Rows from block 4 of a small image deblurring model, named by matrix and row number. Rows with one number belong to one channel. Each number is 500 + 40 x the weight over its row's rms, rounded and kept within 0 to 999. All counts start at 0. Numbers have three digits each.
After each channel's rows are labels from the 100 images, of 14976, where the channel reaches its highest value: "peak at" is the part of the image that holds the peak; "colour at peak" is the nearest of a few named colours to the mean colour under the peak. Only what is clearly more common there than usual is listed. The data: stained colorectal tissue patches (NCT-CRC-HE-100K). In brackets: how many of the 100, against the usual share in percent.
# convs0: first 3x3 conv (model.blocks.4.convs.0.weight, 96x96x3x3, each kernel summed), inputs 0-95
# convs1: second 3x3 conv (model.blocks.4.convs.1.weight, 96x96x3x3, transposed, each kernel summed), outputs 0-95

convs0.71:474536531460506537404550512608484520518476487480484495546552462509476449493528542468534521492539441472493524556449491452454479571508443519444480488467518506445535418423480516506443505544515556525485516450567496481509474537513574468562420492488547482528497459448522554580510489553512510467
convs1.71:526494446507537463543453527475548516492511529524511499417471575494533490497499487537482562489527536515395510458506490569542479428468539488488482537479545471513521510577502447477500498445483405500520488494422489519526497459488449538454642588472487529526481534498488527494533531462543520572
peak at: bottom right (28 vs 11.8); middle right (27 vs 10.7)
colour at peak: brown (30 vs 10.6)

convs0.73:531503492512520508470470534545465540510462494496503560459479517429499536448448475471478550540458474478529522527461494526508520505483462563530478511431498509485496540485651546388527543482509514533554493471473517581578608452515476477485480471565463534554501497439499558490504472540516500459
convs1.73:536522536479591531498550565473506545523522493501513541534518495540506530549529494567475480483541493544417496487546591541530508460555512500498407499473558509511523458529477459515466457422459489522495538493489504483510493477442527488583457533497528516477570497613531467462506467602465434483
peak at: top left (36 vs 11.8)
colour at peak: white (93 vs 30.8)

convs0.32:551448489453486497499533535396469512516472441545543494431535522496521464501497551553439450460556552428512468489530474506503495477520496553492439518522449533444576540431565593498494451495593509503544514504466423480480549480512465545484484491488533484526464491482460551456529502591521506501
convs1.32:545559530473500442528533476460430501534577561504445428546545485514506477497506563525524521482483469471483527566470489495479468494508448495437540515480499478555486526563459504556452559501523424444520547535518504514576544514541484455494436558548509543444567452430529501530534568448493447530
peak at: top left (96 vs 11.8)
colour at peak: white (77 vs 30.8)

convs0.8:521536554542518554522513504561545562486501509509506505594564596478520492495461518498495499571462519505505437465480500481469504506457497518476479518449458511472408501542465490502570516540443533463493532480556542458546480394491582478400519518442539503555471491504431564522518470520527508534
convs1.8:548497470483444459509509508493465464467532537501474496405417424525504486502548436452517573474473515537473558563519472510521497492540560507480530465487534478485597475453500481496467510453584424552490500535513520576502489605510407516581464485564453494482489522491511482534493510487500488456
peak at: bottom left (28 vs 11.8)
colour at peak: brown (42 vs 10.6)

convs0.65:442531481493460505537476496521518501465484483490552451508539517452530438489492522439450472481525504518500518501534472508504577492509484525486502431498486632457515477465719525485446487485468526506477494454489503465514476524560554466450495474557494528506487546503502502565528538469490493495
convs1.65:566541446433436514509489514467553473437513524535537574482570491515506531508617494494553590508517497513521539553530570527502572429515503516468451500463552530497493516501629476518477486459482498514471417481498511487524551469531479489461460473448520490579508449508500492523508551514513471516
peak at: top left (67 vs 11.8)
colour at peak: white (81 vs 30.8)

convs0.2:569546486396505509492472537511521496493469513506500464515491514458531515444567485482480487478472490474568517479454507491436561526513521461507465461522538518539517373526528510465494512435544472488516501454417511448525526523493476450431546559535465514508541528477492481374485537516546604472
convs1.2:472588560579473502505547450530469489539563546467473537497545501507529541459500510552504539551507551467530521522525520497502430503441516484501456492508430532488526539490508432518532588505527536492500460458499509582537522472460500557561413486449580509517435530556565558568498535484489475520
peak at: bottom left (44 vs 11.8); top left (40 vs 11.8)
colour at peak: grey (39 vs 16.7)

convs0.36:521472486501515481500549523504506498718489488465449517524532480442505506458485462502534477513455491515449523533473492448522477480462468497555523459504518530471469348523481509458535434475467492498472508510504535504491484498493474503541512563495521532524525490495529479451483571405513493485
convs1.36:498527511499503523422447489516530544486453518507560478513463534504452505552478513573527498462534515542597492469459565465452529531477561513395503569503530541505456517507474473552443503514550590412531502567486494510504411470526540452522483433468437518483449469537461487508487495564483479501
peak at: centre (25 vs 9.8)
colour at peak: white (99 vs 30.8)

convs0.34:547504440529509441460379458552469488527459540500441569509499478523448460530477457541573515507456478574508553476475497475464498510519451415521471487519503474501511429486482450465473488467499527518604503487521506422485434501567519471486518532535472507533587497535450512493531532420512458486
convs1.34:460509536495463551456469437499504508482539506447541484549478554490520521464506510493467491502520488376233470473503547488552505470492540485478540512498499493488509532489574507487504521496543519514496538545479510527517484475491451471501492469534507501482496485480533504486508488492480482499
peak at: bottom right (58 vs 11.8)
colour at peak: white (66 vs 30.8)

convs0.28:516504521543507489526515469498396511546496495503441393494521502490536483517477485493515522507325515460450550513528501451448465461475505486584526472511499442465499496489503526515501397407470494468459544530519469521474436505475525542527495519508479490475511468485502447519485521399516467538
convs1.28:453501509454475469516509543511506501455482525538536561500500481522492420549526501489558420540527568560421501420498551527555464462505470507459360524514464569510477525507422512511482366539498507466573464500511516475505511481488436420504521477534481490533494468502483503509522480509513524499
peak at: bottom left (32 vs 11.8)
colour at peak: grey (38 vs 16.7); brown (28 vs 10.6)

convs0.69:597477543497469488548452442531386505473510494484486596521545489442490510506484572492491528493464452516505575479518603516553465537482491531554522479449511505490511512448502482473508456468487532506575504512441475529510515498569489497429486477529485552484506470516473500467469510354481490466
convs1.69:407436484513499535450501539485536460464471554462540400449478578492446479519444455491471514507529537520580510504471427483526554461428519526463509509471489537505564509531480532504517423485506438422454473477523497513525487489474502454554488509457472504438452502501527578547515475584503548457
peak at: bottom right (39 vs 11.8)
colour at peak: white (84 vs 30.8)

convs0.40:456450482443484479509526476574565578630503474545574536495480501503486517487555512499413504481555526497490540479489539500529494448446467499479464500402502530534530475463502542453463512546528485532546580437584523485527527469564407481460484482540459481514522502535509506521540526474489529478
convs1.40:545535516525448506494594503480455499372495521506491543531508521513494486474505465435436623505514509487657494569504510484531547540509495509467505440480555528487584504534468511489503553504544507505434495432533515511508494542515458567498489541487513502489499499492506467535496550455515489549
peak at: top left (29 vs 11.8)
colour at peak: brown (42 vs 10.6)