From a checkpoint of a small image deblurring model.
Training: 17200 steps, batches of 128.
Data: trained on stained colorectal tissue patches (NCT-CRC-HE-100K), 90422 training examples, 24.3 epochs.
Rows from block 4 of a small image deblurring model, named by matrix and row number. Rows with one number belong to one channel. Each number is 200 + 30 x the weight over its row's rms, rounded and kept within 0 to 999. All counts start at 0.
After each channel's rows are labels from the 100 images, of 14976, where the channel reaches its highest value: "top examples" is what is common among them. Only what is clearly more common there than usual is listed. The data: stained colorectal tissue patches (NCT-CRC-HE-100K).
# convs0: first 3x3 conv (model.blocks.4.convs.0.weight, 96x96x3x3, each kernel summed), inputs 0-95
# convs1: second 3x3 conv (model.blocks.4.convs.1.weight, 96x96x3x3, transposed, each kernel summed), outputs 0-95

convs0.45,232,223,208,204,189,184,130,265,238,197,168,208,188,216,197,196,258,210,179,153,193,221,207,156,230,192,211,240,286,188,187,208,192,161,187,175,218,222,186,196,237,197,179,183,143,256,234,248,210,204,220,177,274,173,216,216,264,179,167,195,214,220,175,171,233,206,179,250,157,243,180,210,200,203,217,212,242,207,213,228,150,199,189,239,185,183,223,186,217,206,226,146,196,237,214,189
convs1.45,198,223,187,180,171,144,198,119,212,200,221,172,206,182,183,288,129,219,241,251,199,234,236,167,192,200,191,206,146,174,252,203,241,210,219,207,221,191,196,183,218,162,225,229,240,213,209,167,155,243,200,204,210,190,196,200,189,198,211,242,178,246,167,234,185,212,260,209,229,180,215,217,156,256,199,240,196,171,250,185,238,213,196,205,217,225,193,210,208,197,199,253,207,161,201,158
top examples: tissue: mucus; tissue: cancer-associated stroma

convs0.87,206,171,207,194,169,199,264,193,160,195,155,184,231,191,191,172,200,162,241,198,209,175,222,228,217,108,202,192,186,188,265,171,251,181,256,218,222,212,173,207,210,199,212,210,232,212,229,287,223,136,203,254,157,214,164,187,227,231,208,167,194,141,187,184,192,157,186,246,222,209,244,225,228,202,151,206,214,185,210,183,227,203,227,219,215,178,201,182,200,174,243,233,171,172,198,207
convs1.87,186,174,198,179,191,180,214,210,153,198,227,196,212,231,191,210,192,189,196,221,205,178,177,190,272,163,208,234,243,92,204,240,218,209,237,217,151,178,249,227,199,151,195,220,195,167,219,184,224,237,196,243,219,194,231,218,170,215,192,235,162,236,181,210,192,236,196,202,156,198,172,198,209,160,171,209,130,215,207,201,205,169,182,208,213,171,212,210,229,104,212,156,270,194,196,186
top examples: tissue: debris; tissue: smooth muscle

convs0.26,148,213,133,196,142,191,196,184,205,209,203,182,207,191,271,185,256,203,197,196,227,222,187,177,187,231,184,233,216,265,187,174,197,152,217,184,220,201,234,208,226,189,240,210,198,186,220,221,249,204,182,170,202,223,205,179,177,202,246,166,216,194,208,219,246,216,194,190,204,218,137,214,152,194,161,101,171,223,197,195,189,180,269,161,221,233,141,215,186,213,160,166,214,168,209,222
convs1.26,169,207,253,188,188,212,202,265,201,241,205,240,162,218,190,249,235,196,197,201,184,222,164,227,201,198,240,220,174,163,239,198,231,206,174,183,189,156,203,195,163,167,170,210,233,242,212,200,231,244,181,182,212,175,229,147,261,158,179,208,217,221,183,207,243,244,174,172,188,189,212,193,180,192,200,296,249,191,239,211,246,161,186,207,192,197,219,284,209,250,190,208,164,194,178,200
top examples: tissue: mucus; tissue: cancer-associated stroma

convs0.48,211,200,206,231,215,205,213,166,201,156,197,149,211,184,224,202,179,202,183,109,240,192,227,156,202,195,189,241,197,224,199,165,189,192,213,207,172,234,216,231,202,213,226,205,235,221,239,196,182,200,198,196,254,194,69,215,191,200,176,174,225,201,209,242,227,215,177,153,100,198,202,190,182,234,174,205,221,222,197,215,202,244,197,238,212,160,191,273,191,193,181,186,228,203,197,191
convs1.48,212,199,219,193,189,193,240,249,219,236,174,213,218,244,221,230,184,195,172,295,154,196,201,222,214,228,228,214,215,211,191,183,203,166,219,147,286,159,149,194,219,187,173,197,168,202,150,176,186,203,227,227,171,217,209,164,243,217,233,169,196,201,204,153,165,193,218,220,252,199,222,198,180,136,225,163,209,179,224,225,210,173,191,232,157,126,175,189,199,222,199,261,199,215,214,215
top examples: tissue: cancer-associated stroma

convs0.31,216,166,188,199,177,201,207,242,152,190,243,194,188,220,181,198,208,127,176,192,232,221,211,222,219,185,202,201,230,192,176,214,137,209,199,187,187,196,117,212,254,215,227,180,212,227,168,208,176,233,178,167,192,211,199,187,6,210,233,188,186,226,197,185,199,202,202,212,202,214,201,184,216,206,208,182,219,194,214,213,207,213,206,169,218,217,217,204,219,183,207,195,215,213,201,209
convs1.31,230,232,218,214,217,138,209,197,226,206,204,228,150,221,200,169,194,258,219,173,189,129,150,192,161,161,231,226,181,231,235,191,178,228,236,216,175,165,227,196,206,165,236,237,224,186,203,154,188,158,191,150,193,225,200,161,137,201,184,189,171,250,196,269,201,215,215,174,225,223,144,170,186,210,246,179,210,159,207,142,245,205,212,244,244,195,209,206,197,204,195,215,199,229,177,159
top examples: tissue: debris

convs0.68,205,202,205,136,193,180,205,233,212,199,207,168,170,204,200,193,197,210,221,176,181,164,158,234,257,226,180,207,207,212,208,162,235,174,226,200,194,230,133,206,214,177,219,191,218,156,209,201,208,161,175,224,142,235,61,219,236,207,227,148,165,243,185,234,189,153,184,197,218,186,214,171,193,211,198,188,200,226,210,237,204,202,181,210,207,200,200,187,205,187,124,188,139,233,196,220
convs1.68,184,157,209,224,167,271,180,196,231,200,210,213,193,191,194,194,227,168,146,193,210,178,201,223,210,105,199,187,180,191,157,237,243,195,242,177,188,206,233,183,186,207,175,192,218,269,198,228,203,203,213,175,205,220,272,168,201,178,187,186,183,189,209,173,175,246,161,188,183,198,193,152,166,174,192,231,224,216,235,142,220,161,223,243,146,230,219,269,195,249,150,217,197,194,178,180
top examples: tissue: cancer-associated stroma

convs0.88,178,206,215,225,209,195,233,217,212,245,240,191,190,171,192,222,138,230,250,166,187,200,221,198,127,246,206,201,218,228,204,162,193,235,90,171,211,180,206,211,187,220,194,185,178,229,184,161,187,209,192,207,226,210,193,232,191,163,227,191,286,202,197,187,212,183,182,142,191,164,183,186,165,252,141,214,236,148,210,194,220,187,177,178,201,178,203,190,191,183,153,222,237,256,223,212
convs1.88,217,202,245,168,203,200,206,230,228,197,221,202,258,211,181,186,206,206,218,227,204,171,177,223,268,156,239,249,201,104,191,242,191,212,223,207,198,221,176,196,208,179,191,214,216,184,236,204,281,273,203,254,221,152,186,231,210,245,188,218,120,225,187,201,182,257,191,226,214,203,189,206,213,182,192,259,138,228,195,177,221,228,191,196,212,216,171,220,214,181,228,179,214,183,201,199
top examples: tissue: smooth muscle

convs0.54,215,249,236,225,188,215,238,169,224,181,296,189,194,252,202,244,181,136,209,210,194,215,132,205,202,180,177,211,215,184,182,236,190,214,183,174,208,208,111,217,160,247,229,182,208,164,188,173,218,232,198,196,212,171,210,183,101,173,188,207,176,224,197,175,197,217,179,174,184,215,187,163,186,210,203,188,220,202,185,218,223,213,214,195,129,171,184,261,235,217,183,221,223,194,175,198
convs1.54,189,172,183,172,187,254,206,253,198,225,176,226,221,109,214,161,209,172,197,194,225,207,184,179,207,216,194,207,155,236,231,183,192,224,257,249,223,177,268,209,185,247,156,223,189,202,225,191,174,158,189,215,218,254,195,241,168,225,196,194,116,199,194,183,160,159,220,194,208,196,239,239,167,221,211,218,186,232,235,233,137,190,169,190,199,212,216,167,215,233,207,216,231,210,230,159
top examples: tissue: mucus

convs0.85,219,224,254,265,168,200,223,203,219,240,214,201,159,223,199,251,234,193,151,200,239,179,231,190,166,216,214,183,197,210,214,203,158,183,173,176,165,211,224,190,236,189,202,193,207,198,230,178,191,215,214,193,179,126,189,214,214,204,138,98,201,227,228,235,155,207,182,202,182,222,258,229,164,191,182,208,217,197,236,245,204,204,194,197,171,229,213,211,213,258,188,225,193,197,240,110
convs1.85,167,167,259,140,183,213,195,206,188,200,181,192,240,176,160,180,201,187,204,183,211,192,186,187,256,179,246,249,212,115,235,222,198,200,201,181,226,169,189,187,191,171,205,249,259,205,230,215,250,243,146,232,230,158,213,232,206,227,225,232,121,210,191,178,199,245,188,201,192,197,189,182,189,203,195,250,159,215,213,158,193,224,189,176,217,170,191,215,219,154,210,174,264,178,179,243
top examples: tissue: smooth muscle

convs0.94,177,224,236,200,196,246,171,238,244,200,128,209,205,201,213,204,170,235,189,207,196,207,215,208,180,212,183,209,200,217,255,209,239,194,207,165,213,188,247,259,162,207,172,188,186,197,201,147,138,213,240,213,202,207,192,176,367,202,208,188,196,224,197,175,209,167,164,231,213,185,167,213,177,181,198,190,190,215,185,209,194,186,221,205,150,191,212,231,214,211,171,216,239,195,223,182
convs1.94,242,178,192,222,174,161,244,159,209,215,232,205,150,237,154,195,205,181,186,198,175,198,177,192,202,151,240,170,225,187,141,197,195,214,163,228,207,199,180,196,206,170,283,180,171,223,190,232,184,186,171,188,191,207,184,153,121,180,173,207,217,206,214,298,221,246,202,173,205,209,194,170,240,199,191,166,238,158,181,205,206,223,190,238,249,200,164,170,179,207,195,240,141,204,218,229
top examples: tissue: mucus; tissue: cancer-associated stroma

convs0.64,233,199,199,174,145,213,198,203,178,178,263,215,191,218,196,153,191,225,179,220,216,220,230,258,195,217,201,206,178,189,223,190,134,216,222,228,177,202,170,262,300,237,200,166,189,257,202,266,144,253,169,164,203,227,213,151,178,202,224,165,228,184,164,208,195,192,216,196,196,192,200,218,218,210,120,207,224,185,205,234,232,215,197,210,207,207,193,204,207,167,168,196,139,213,210,176
convs1.64,157,198,148,230,200,184,204,168,233,219,154,226,205,213,144,225,196,220,216,220,179,243,143,211,191,239,200,200,193,216,118,194,142,141,145,161,197,174,266,152,167,183,264,167,241,218,197,199,241,185,250,206,196,220,209,261,196,182,182,235,229,196,198,211,205,172,220,198,164,200,183,176,185,224,216,217,209,186,194,180,214,194,180,140,183,192,239,220,196,190,189,213,252,188,163,173
top examples: tissue: mucus

convs0.38,189,168,176,205,181,189,200,202,226,205,190,207,349,206,190,153,205,241,214,196,207,178,203,190,193,175,153,219,194,240,195,201,179,188,176,190,206,191,174,149,218,201,200,169,148,176,182,162,154,207,180,234,196,175,213,178,214,208,187,207,186,185,167,192,199,200,193,180,178,194,180,180,192,209,222,184,189,225,248,280,182,240,237,264,253,219,198,198,188,216,239,285,174,195,222,212
convs1.38,199,213,208,203,165,200,206,184,212,201,197,206,184,192,205,170,189,208,199,199,213,194,164,195,219,220,213,192,172,205,224,198,204,260,448,226,215,200,186,215,160,202,201,184,212,190,204,197,208,155,199,206,211,208,205,213,168,206,194,202,204,202,207,186,201,161,200,163,212,201,190,202,174,207,201,198,202,204,199,197,162,204,201,190,180,200,200,192,191,193,202,186,194,206,193,195
top examples: tissue: cancer-associated stroma

convs0.70,243,204,153,181,163,169,154,173,219,252,208,211,192,194,191,203,219,200,188,207,240,226,198,190,203,153,237,194,192,216,180,188,206,197,273,177,205,191,211,212,206,174,177,158,217,212,185,156,237,206,180,169,191,156,115,193,124,267,180,195,194,219,208,194,204,214,230,152,176,158,180,201,183,197,132,196,218,207,195,180,179,239,195,216,226,181,202,226,256,220,259,200,127,166,223,166
convs1.70,130,217,206,213,188,205,240,193,260,196,186,187,202,241,196,181,221,185,223,208,212,207,204,215,196,212,176,183,211,104,164,220,229,192,209,230,180,260,151,204,194,196,224,245,174,135,251,190,186,175,176,208,204,197,251,207,152,305,175,183,194,218,221,237,216,198,195,182,179,223,207,181,187,203,232,189,173,174,249,236,203,168,206,151,208,188,248,168,175,178,197,255,210,206,187,179
top examples: tissue: smooth muscle; tissue: debris; tissue: cancer-associated stroma

convs0.24,237,196,212,223,217,181,126,152,178,139,256,205,205,198,177,187,175,189,233,237,222,178,213,160,247,151,194,192,185,144,244,199,204,252,242,193,216,191,211,164,208,164,170,180,231,218,204,202,255,252,204,197,192,206,168,193,179,169,215,175,202,157,163,169,159,202,175,209,275,216,183,135,191,243,138,199,199,213,230,191,191,220,231,165,202,192,171,214,191,221,161,177,181,167,217,204
convs1.24,132,238,200,200,185,234,184,164,184,209,181,156,179,193,222,194,199,171,179,178,226,221,268,222,185,219,218,220,118,218,156,183,191,241,197,163,203,184,141,203,174,201,182,227,145,259,188,214,224,214,175,202,211,188,246,205,184,189,176,204,232,148,247,211,173,270,152,193,152,207,258,193,165,158,169,183,197,184,208,161,204,187,213,193,165,207,191,181,233,216,187,191,192,227,262,175
top examples: tissue: smooth muscle; tissue: lymphocytes

convs0.9,203,234,197,263,234,235,209,214,213,271,189,172,218,242,217,211,188,197,246,164,185,240,209,218,160,195,183,231,224,212,218,175,176,241,202,215,159,161,226,184,212,191,171,188,199,159,177,202,196,187,194,218,209,149,165,232,196,231,209,186,198,178,205,156,183,190,155,160,205,212,182,217,256,221,193,154,262,199,227,198,141,192,203,222,194,135,192,144,149,209,192,291,170,195,229,233
convs1.9,184,199,201,181,185,210,220,180,204,196,201,210,167,157,235,201,276,211,159,229,217,182,226,217,216,231,177,160,173,261,194,148,214,152,110,189,230,233,204,186,226,235,239,246,198,227,211,209,198,144,242,181,194,295,203,158,212,169,182,221,229,171,228,234,194,191,214,209,176,186,253,211,227,183,204,181,197,209,188,212,181,148,220,217,178,214,226,236,238,245,185,179,191,208,175,158
top examples: tissue: smooth muscle; tissue: cancer-associated stroma