Weights of a small image deblurring model.
Data: trained on stained colorectal tissue patches (NCT-CRC-HE-100K), 90422 training examples, 24.3 epochs.
Rows from block 6, named by matrix and row number. Rows with one number belong to one channel. Each number is 500 + 40 x the weight over the matrix's rms, rounded and kept within 0 to 999. All counts start at 0. Numbers have three digits each.
# convs0: first 3x3 conv (model.blocks.6.convs.0.weight, 96x96x3x3), inputs 12-23, a 3x3 kernel for each
# convs1: second 3x3 conv (model.blocks.6.convs.1.weight, 96x96x3x3, transposed), outputs 12-23, a 3x3 kernel for each
convs0.19:547456534473497468526487509420427421421557458536488463546502498510551471512475522514453502517426498493512528503560512474518398498489413500529487466505518486518491491493502502516461462516501503508439514455474498500543456543505437488496482562515484487535496531553449466513504566470510536492464466506517492501464476505483462615
convs0.20:531622505441401487532496502478477510479529491450460469524520485487535517482507485500533438503374487526521546503479504474568542494493488517453474427507516530509535523485483561460506468513533515543542467447481487452534480488489536516492558479504502505521448545525449533437506504424467478465502552580487465465477434521533454510
convs0.21:492521486477491515535479518519409489475519528591504469516532508480492466535502518496530497532504542491527462571557513528494505469479435527499501510479491511536511447487447469527525537456510483528460496551545567568575493556531514485530521559538482614513519503508484472518538524566453467500546511518464509510528463503486451477
convs0.22:455467522462444477478480496544444480620526520524519515493478529543482515521472475494523527423476466492479499570509451567481370554533436459550481482463486499504535484511472530522409516509490457539403500489523530460529514491481455515514514514459547559476453553509542512424527486514530515497540527496550496508597472546554499555
convs0.23:564435500459471547519472509525492498494496508515454513493506511474512483491493502515510507478487496579508480533499463460528603497566560464525491532436493545474547487528528468534540538543524469480594495517589465404527513475479514510532511451466451561513521468581548479540500448525483523519493512508491541482459412438539542536
convs0.24:528452518460489462521521496474531524480498475504468506521519494543569493451530499518448465492515519513461513497478565491464469519509479528464493453512467495519495505490522472508512507473509510489467458482494485478491537462480557506487494494526513462492521475477495510476492485571526489536515444478528464484502505520513420576
convs0.25:463541521483512461510510498502487474485502557451475478504566514512470481498534480468530571495502475514514519456523517518452527521499486472501499501449489488509497490520426491547465503502526465525426496565552506527462503483544473500435492487465501490482437524546468500534530505536502505537549492479496501532485529548552445624
convs0.26:487531490495512501485545504518526531484509466514480485517482512470464486511534500484479461536593507455522496500501524501520536518447488475498493520523533469511457501451498545519526462480461527477502517537509444464533524475500480497503530578526536487506486519522508445495504461484489529509535503480477519451490502441512501602
convs0.27:475406477529520530477498472499459504513570537518557493489491514506452478460503511469457505475544450485457498530523554472489484502511499474506519501443471491493513473512461515570497579483469503485499452563496542539502542531509516453461491544512496486500539472512494543547481492497515548528451479490500506486491411553530504533
convs0.28:453378364565650616476471454536417534520364528524569518504478521519457490530520515501519404637547448480458459548537518414433502469568530518493506502513493520539485538508529639494485535410445476442546452472532503550535529525408565594499512495463501404552375236491538605628420587497470549445471456555446504540508457623484543312
convs0.29:462523461533526541495509513504556471462497525496504499505486499508494542557519498488496500586504489489449485498462548475409520518493488511460527527505540439511468530477488520499530510517535464476508466493491507515534518490496487499499491497525506486480507527471505508454491544485465518514528442505473489569502498413432481503
convs0.30:497550561565503485532471566515604555545460474516644565465453526478510474523535552509556521576498503497490493495507466506597524539553510535562508596633475488502499522538533440490438477490487443543427515470515524498484536476552494455450468433497510440487499411544509460465441418463467476499533499481498460507451462505527524505
convs0.31:478497554482480460501509503403379406484546500532485502492541508500460486459494494528502499502499521487519499510547568499502502478464420524509495504547483531498516540528527467493514545515490540540570451464460457433511534655506495538471533493516468593514469491506477437465497499454502485494509488472460457427519472488526578514
convs1.19:501485522515523492515507517481510504464433555485506551510479409493439544472427477439465481485479514447513514559555495587492514518447403474473508494524510513497493495490498543523509483444421501488472484505488544457466499498570518497557485479482528537539428537488508504457505459537487503498462496499534491504511511504508491483
convs1.20:490489441474516484501504474512534559488650520524516478465554473554521510504520483483458420487483465452536498477500493515522517501557491548480518487496429530494541492542526456484500471519496485474543518533568464476569485473494472524562509501511478514538518505520540518480535474560492500499525496600568607588521552521554586523
convs1.21:507527507459474509493553500502538411506509520477467444483515493458546475532454514515480542534505454511474495514468474507514460517510429504478490486481518514543472453417489480474497487526488540543519461488530556462526472350458455489506475639510523510533488484482453481520519498522507546534498493519533516543545539560581587600
convs1.22:548562499531555488507485469460537477462485428502511437478451542407485518424517553492477494509513529517505505508519493629538516475457434488527492518522490497490495488519494537486553438515504535517460593490502560489546546550508486501518552499518549473469515492499492435522491526483499520559523559523523438541547529531486494518
convs1.23:525479512511488473514521525485556501513488548514502507521502495521632508513492503511514469501518527499523436461481477485494516496478462470503474529531477439541502479489567442523467531521523494588566474451586483522528529491478505476507514505500455530394427510507513492511560532505509507500541514552521535522523498548547508498
convs1.24:490540544514505532504563529488486509483480501443508492506486429487568489458513505525490474521462566533537469558445473523497466493489504458541536524474476522551472493600522400502423467589492462571610500481573545482476421562530516546491507515431455555475549465492561476520521532561507503522492564539515587512520637612565557569
convs1.25:495512512463480505497509520429484567417424582492506534471520441516487444465473476501499483522500485471450447537499529430487465445517438499471494503556529518454501343519461553496453473473498469522517453465521527488535472538505551473510498514509461564455527548479528483531528535526567528464549564526526525420548506510460467484
convs1.26:585596575500538497577551554449439477527483505478556538508477470509542568526528529509576532576475482512542541513490499488444490463527536500530482552495544553552493564577561525536519554528507498472501420546570517520487517585503487498462527487547515557506467500514514517475550552570589535552583593580556571559526548550542505539
convs1.27:532521509479527516570573592478382442472459511495544498533561513538517519508584525589535518606521557547515553498548547496459500423477514466520489545541536454533483528529436551495481577516542478501456457458534511470502511449516516538483488520484398437459495465487484473504554547533555475569568572561650612605646670579641632609
convs1.28:489498484506479474460474466493502502473497508486492516492527495511489489481462474497476481463481486483467485473503531521517539512493522497491511510490488507471485518513500502507475492491478495512517503491500495503504523519501480527498513503520456481479506508495516521489493492491514466447500454478413465436383419458424420419
convs1.29:515515558497532522517510530494504488506473483499484492480522470497447494508473468497540531517512516508492477468529486418464523472498511487500494497428521469491493580484521521541534484470479514496482508522552522542507506519518515498480518500503537530485458513511498492495530553548558520506529579552566619628586580589562486554
convs1.30:470500494478500488477528501489426539567530470459426527500501546496538482559456494493500487518476469524528558538453479499391485490511450507492508528498524487542540529496528531471532467455505507532510412543473540480522505475531540523512441514514539509480491537495511521484477503503484404488510501511434522440497493516478572525
convs1.31:488490503524474513513560520459513475510478521540546493498495484459535463504452478527469540520529507487446452518535557454470481488533520468501491526515526527508535550602553531497500526582490511592539529500521455526485537593521567498524511416520486577429511491491500399571476504491477525479489446469487431500493479500452470477