config.toml
crop_scale_min = 1
norm = "groupnorm"
weight_standardization = false
channel_attention = "eca"
kernel_size = 3
init = "trunc_normal_002"
residual_init = "none"
shampoo_beta = 0.95
eps = 1e-08
max_precond_dim = 1024
one_sided = false
epochs = 24.3
final_lr_fraction = 0.05
Rows from block 5, named by matrix and row number. Rows with one number belong to one channel. Each number is 500 + 50 x the weight over its row's rms, rounded and kept within 0 to 999. All counts start at 0. Numbers have three digits each. After the name is the row's rms in percent of the matrix's.
# convs0: first 3x3 conv (model.blocks.5.convs.0.weight, 96x96x3x3), inputs 80-87, a 3x3 kernel for each
# convs1: second 3x3 conv (model.blocks.5.convs.1.weight, 96x96x3x3, transposed), outputs 80-87, a 3x3 kernel for each
convs0.0 082:520564511521508516477507463509525477433455471489449574489526555527491533497532561466463461454437405405408549542508470498548495531493484518488537481509495480526561527467421490480474392461450482471458490533529508464452
convs1.0 102:509374484423291390503389490500494527464486511514500505502520505481473522530505521486473534501487492487501500514536455485516448491463505490481512478472497483485512522521530503492493501506517518502566476422474517485523
convs0.1 079:520462494509588479560459507427448452507444518470551528521477487521507451551483493519545518597592488514543441474456518501465527491545517482463474497458446534493533475540549483499499499536560509457510497472437464474426
convs1.1 084:515586432564463478555538534535509499518540495510429499546439522548461472596510532445406371435328363432404405524433548479527472510532514463441544472540473466472444482544493474525501478449483496557493560478529454554461
convs0.2 077:558454440500567486519596526557537489481479550404429422504486506508555486502528536491419439503536455487512467479474475521500470627520515477489485534498392566520545381503450506543465481440447508536526557457524525474432
convs1.2 079:544417501556326416594500442523514533479459563562502517483488409503521513440562497539547435506489448508589508442494448562497499479488553555546495593520514545475534598460542562504513484470575454521503467602541461563499
convs0.3 089:534436442534395468518520503423609482502522463446509491554464534453529517511515542550472515597442467496451542536434520640417590477548531472485513386639501535495444476505496493459485491398499445508462514509526514540465
convs1.3 103:521461504473585467492531454489499530554459596491487555506456520551487500513474489499514541483518506543496497510536508493585386507531485483583437533461649476503513482502510564531517530525534410502456503481531506515458
convs0.4 074:560503564484543610501548553574576450643413442528438496552462494578488500539519543482430484548486485510502545526495508519411520510523448472457493479446441515555484457522477536573477391587442544520418485575507469568499
convs1.4 077:505457506485398508495449521444461467540644426518463491473436472553450510474462546435395428446596377582543510538492463486650442455524437495469472499533440487555490493492516505545547402514469539447539474455563542490490
convs0.5 098:491462432515545476501569483564527533501476525501530533483510554485552570462532579435448507494547507461536420527476468519483469570526525501543466472582515470547517628480506439388463508493510468459587431492551561499438
convs1.5 091:602678473565644441473517369521493438467431459482446467582538522490517512539526489522512536466476474501476531554535540493500531480474497460502515511506516491511533407464408465401400452447458527514444564571530505558582
convs0.94 106:525523427472486485533517456485374455350614509551540465524500497524531486527524505537521548504443541508488519475500481576496525448474499655440516581393468546498612507515472540523516416487461442362585486503465471452545
convs1.94 100:530469475532498479589451420562589494458369615578526520519485487438497495526534533479494527466554454502500503481573512473629473490527542530556510564517561596549483499583593541538577475431499443506502435403479408567583
convs0.95 082:500468525469550513502579625477429419571542504560527463529420496481535457479481471549485517442530449458418448493534478557541559513570525468491513444496540500460536562490530528603438579473575464394521551432412507406530
convs1.95 096:499463510540398536598570548438459458409528410510507440499521519502545471500415414505405481572557553479463489517455518490359485527437458419514473400571458462471460470505428476374451534533478500504547533504557516567488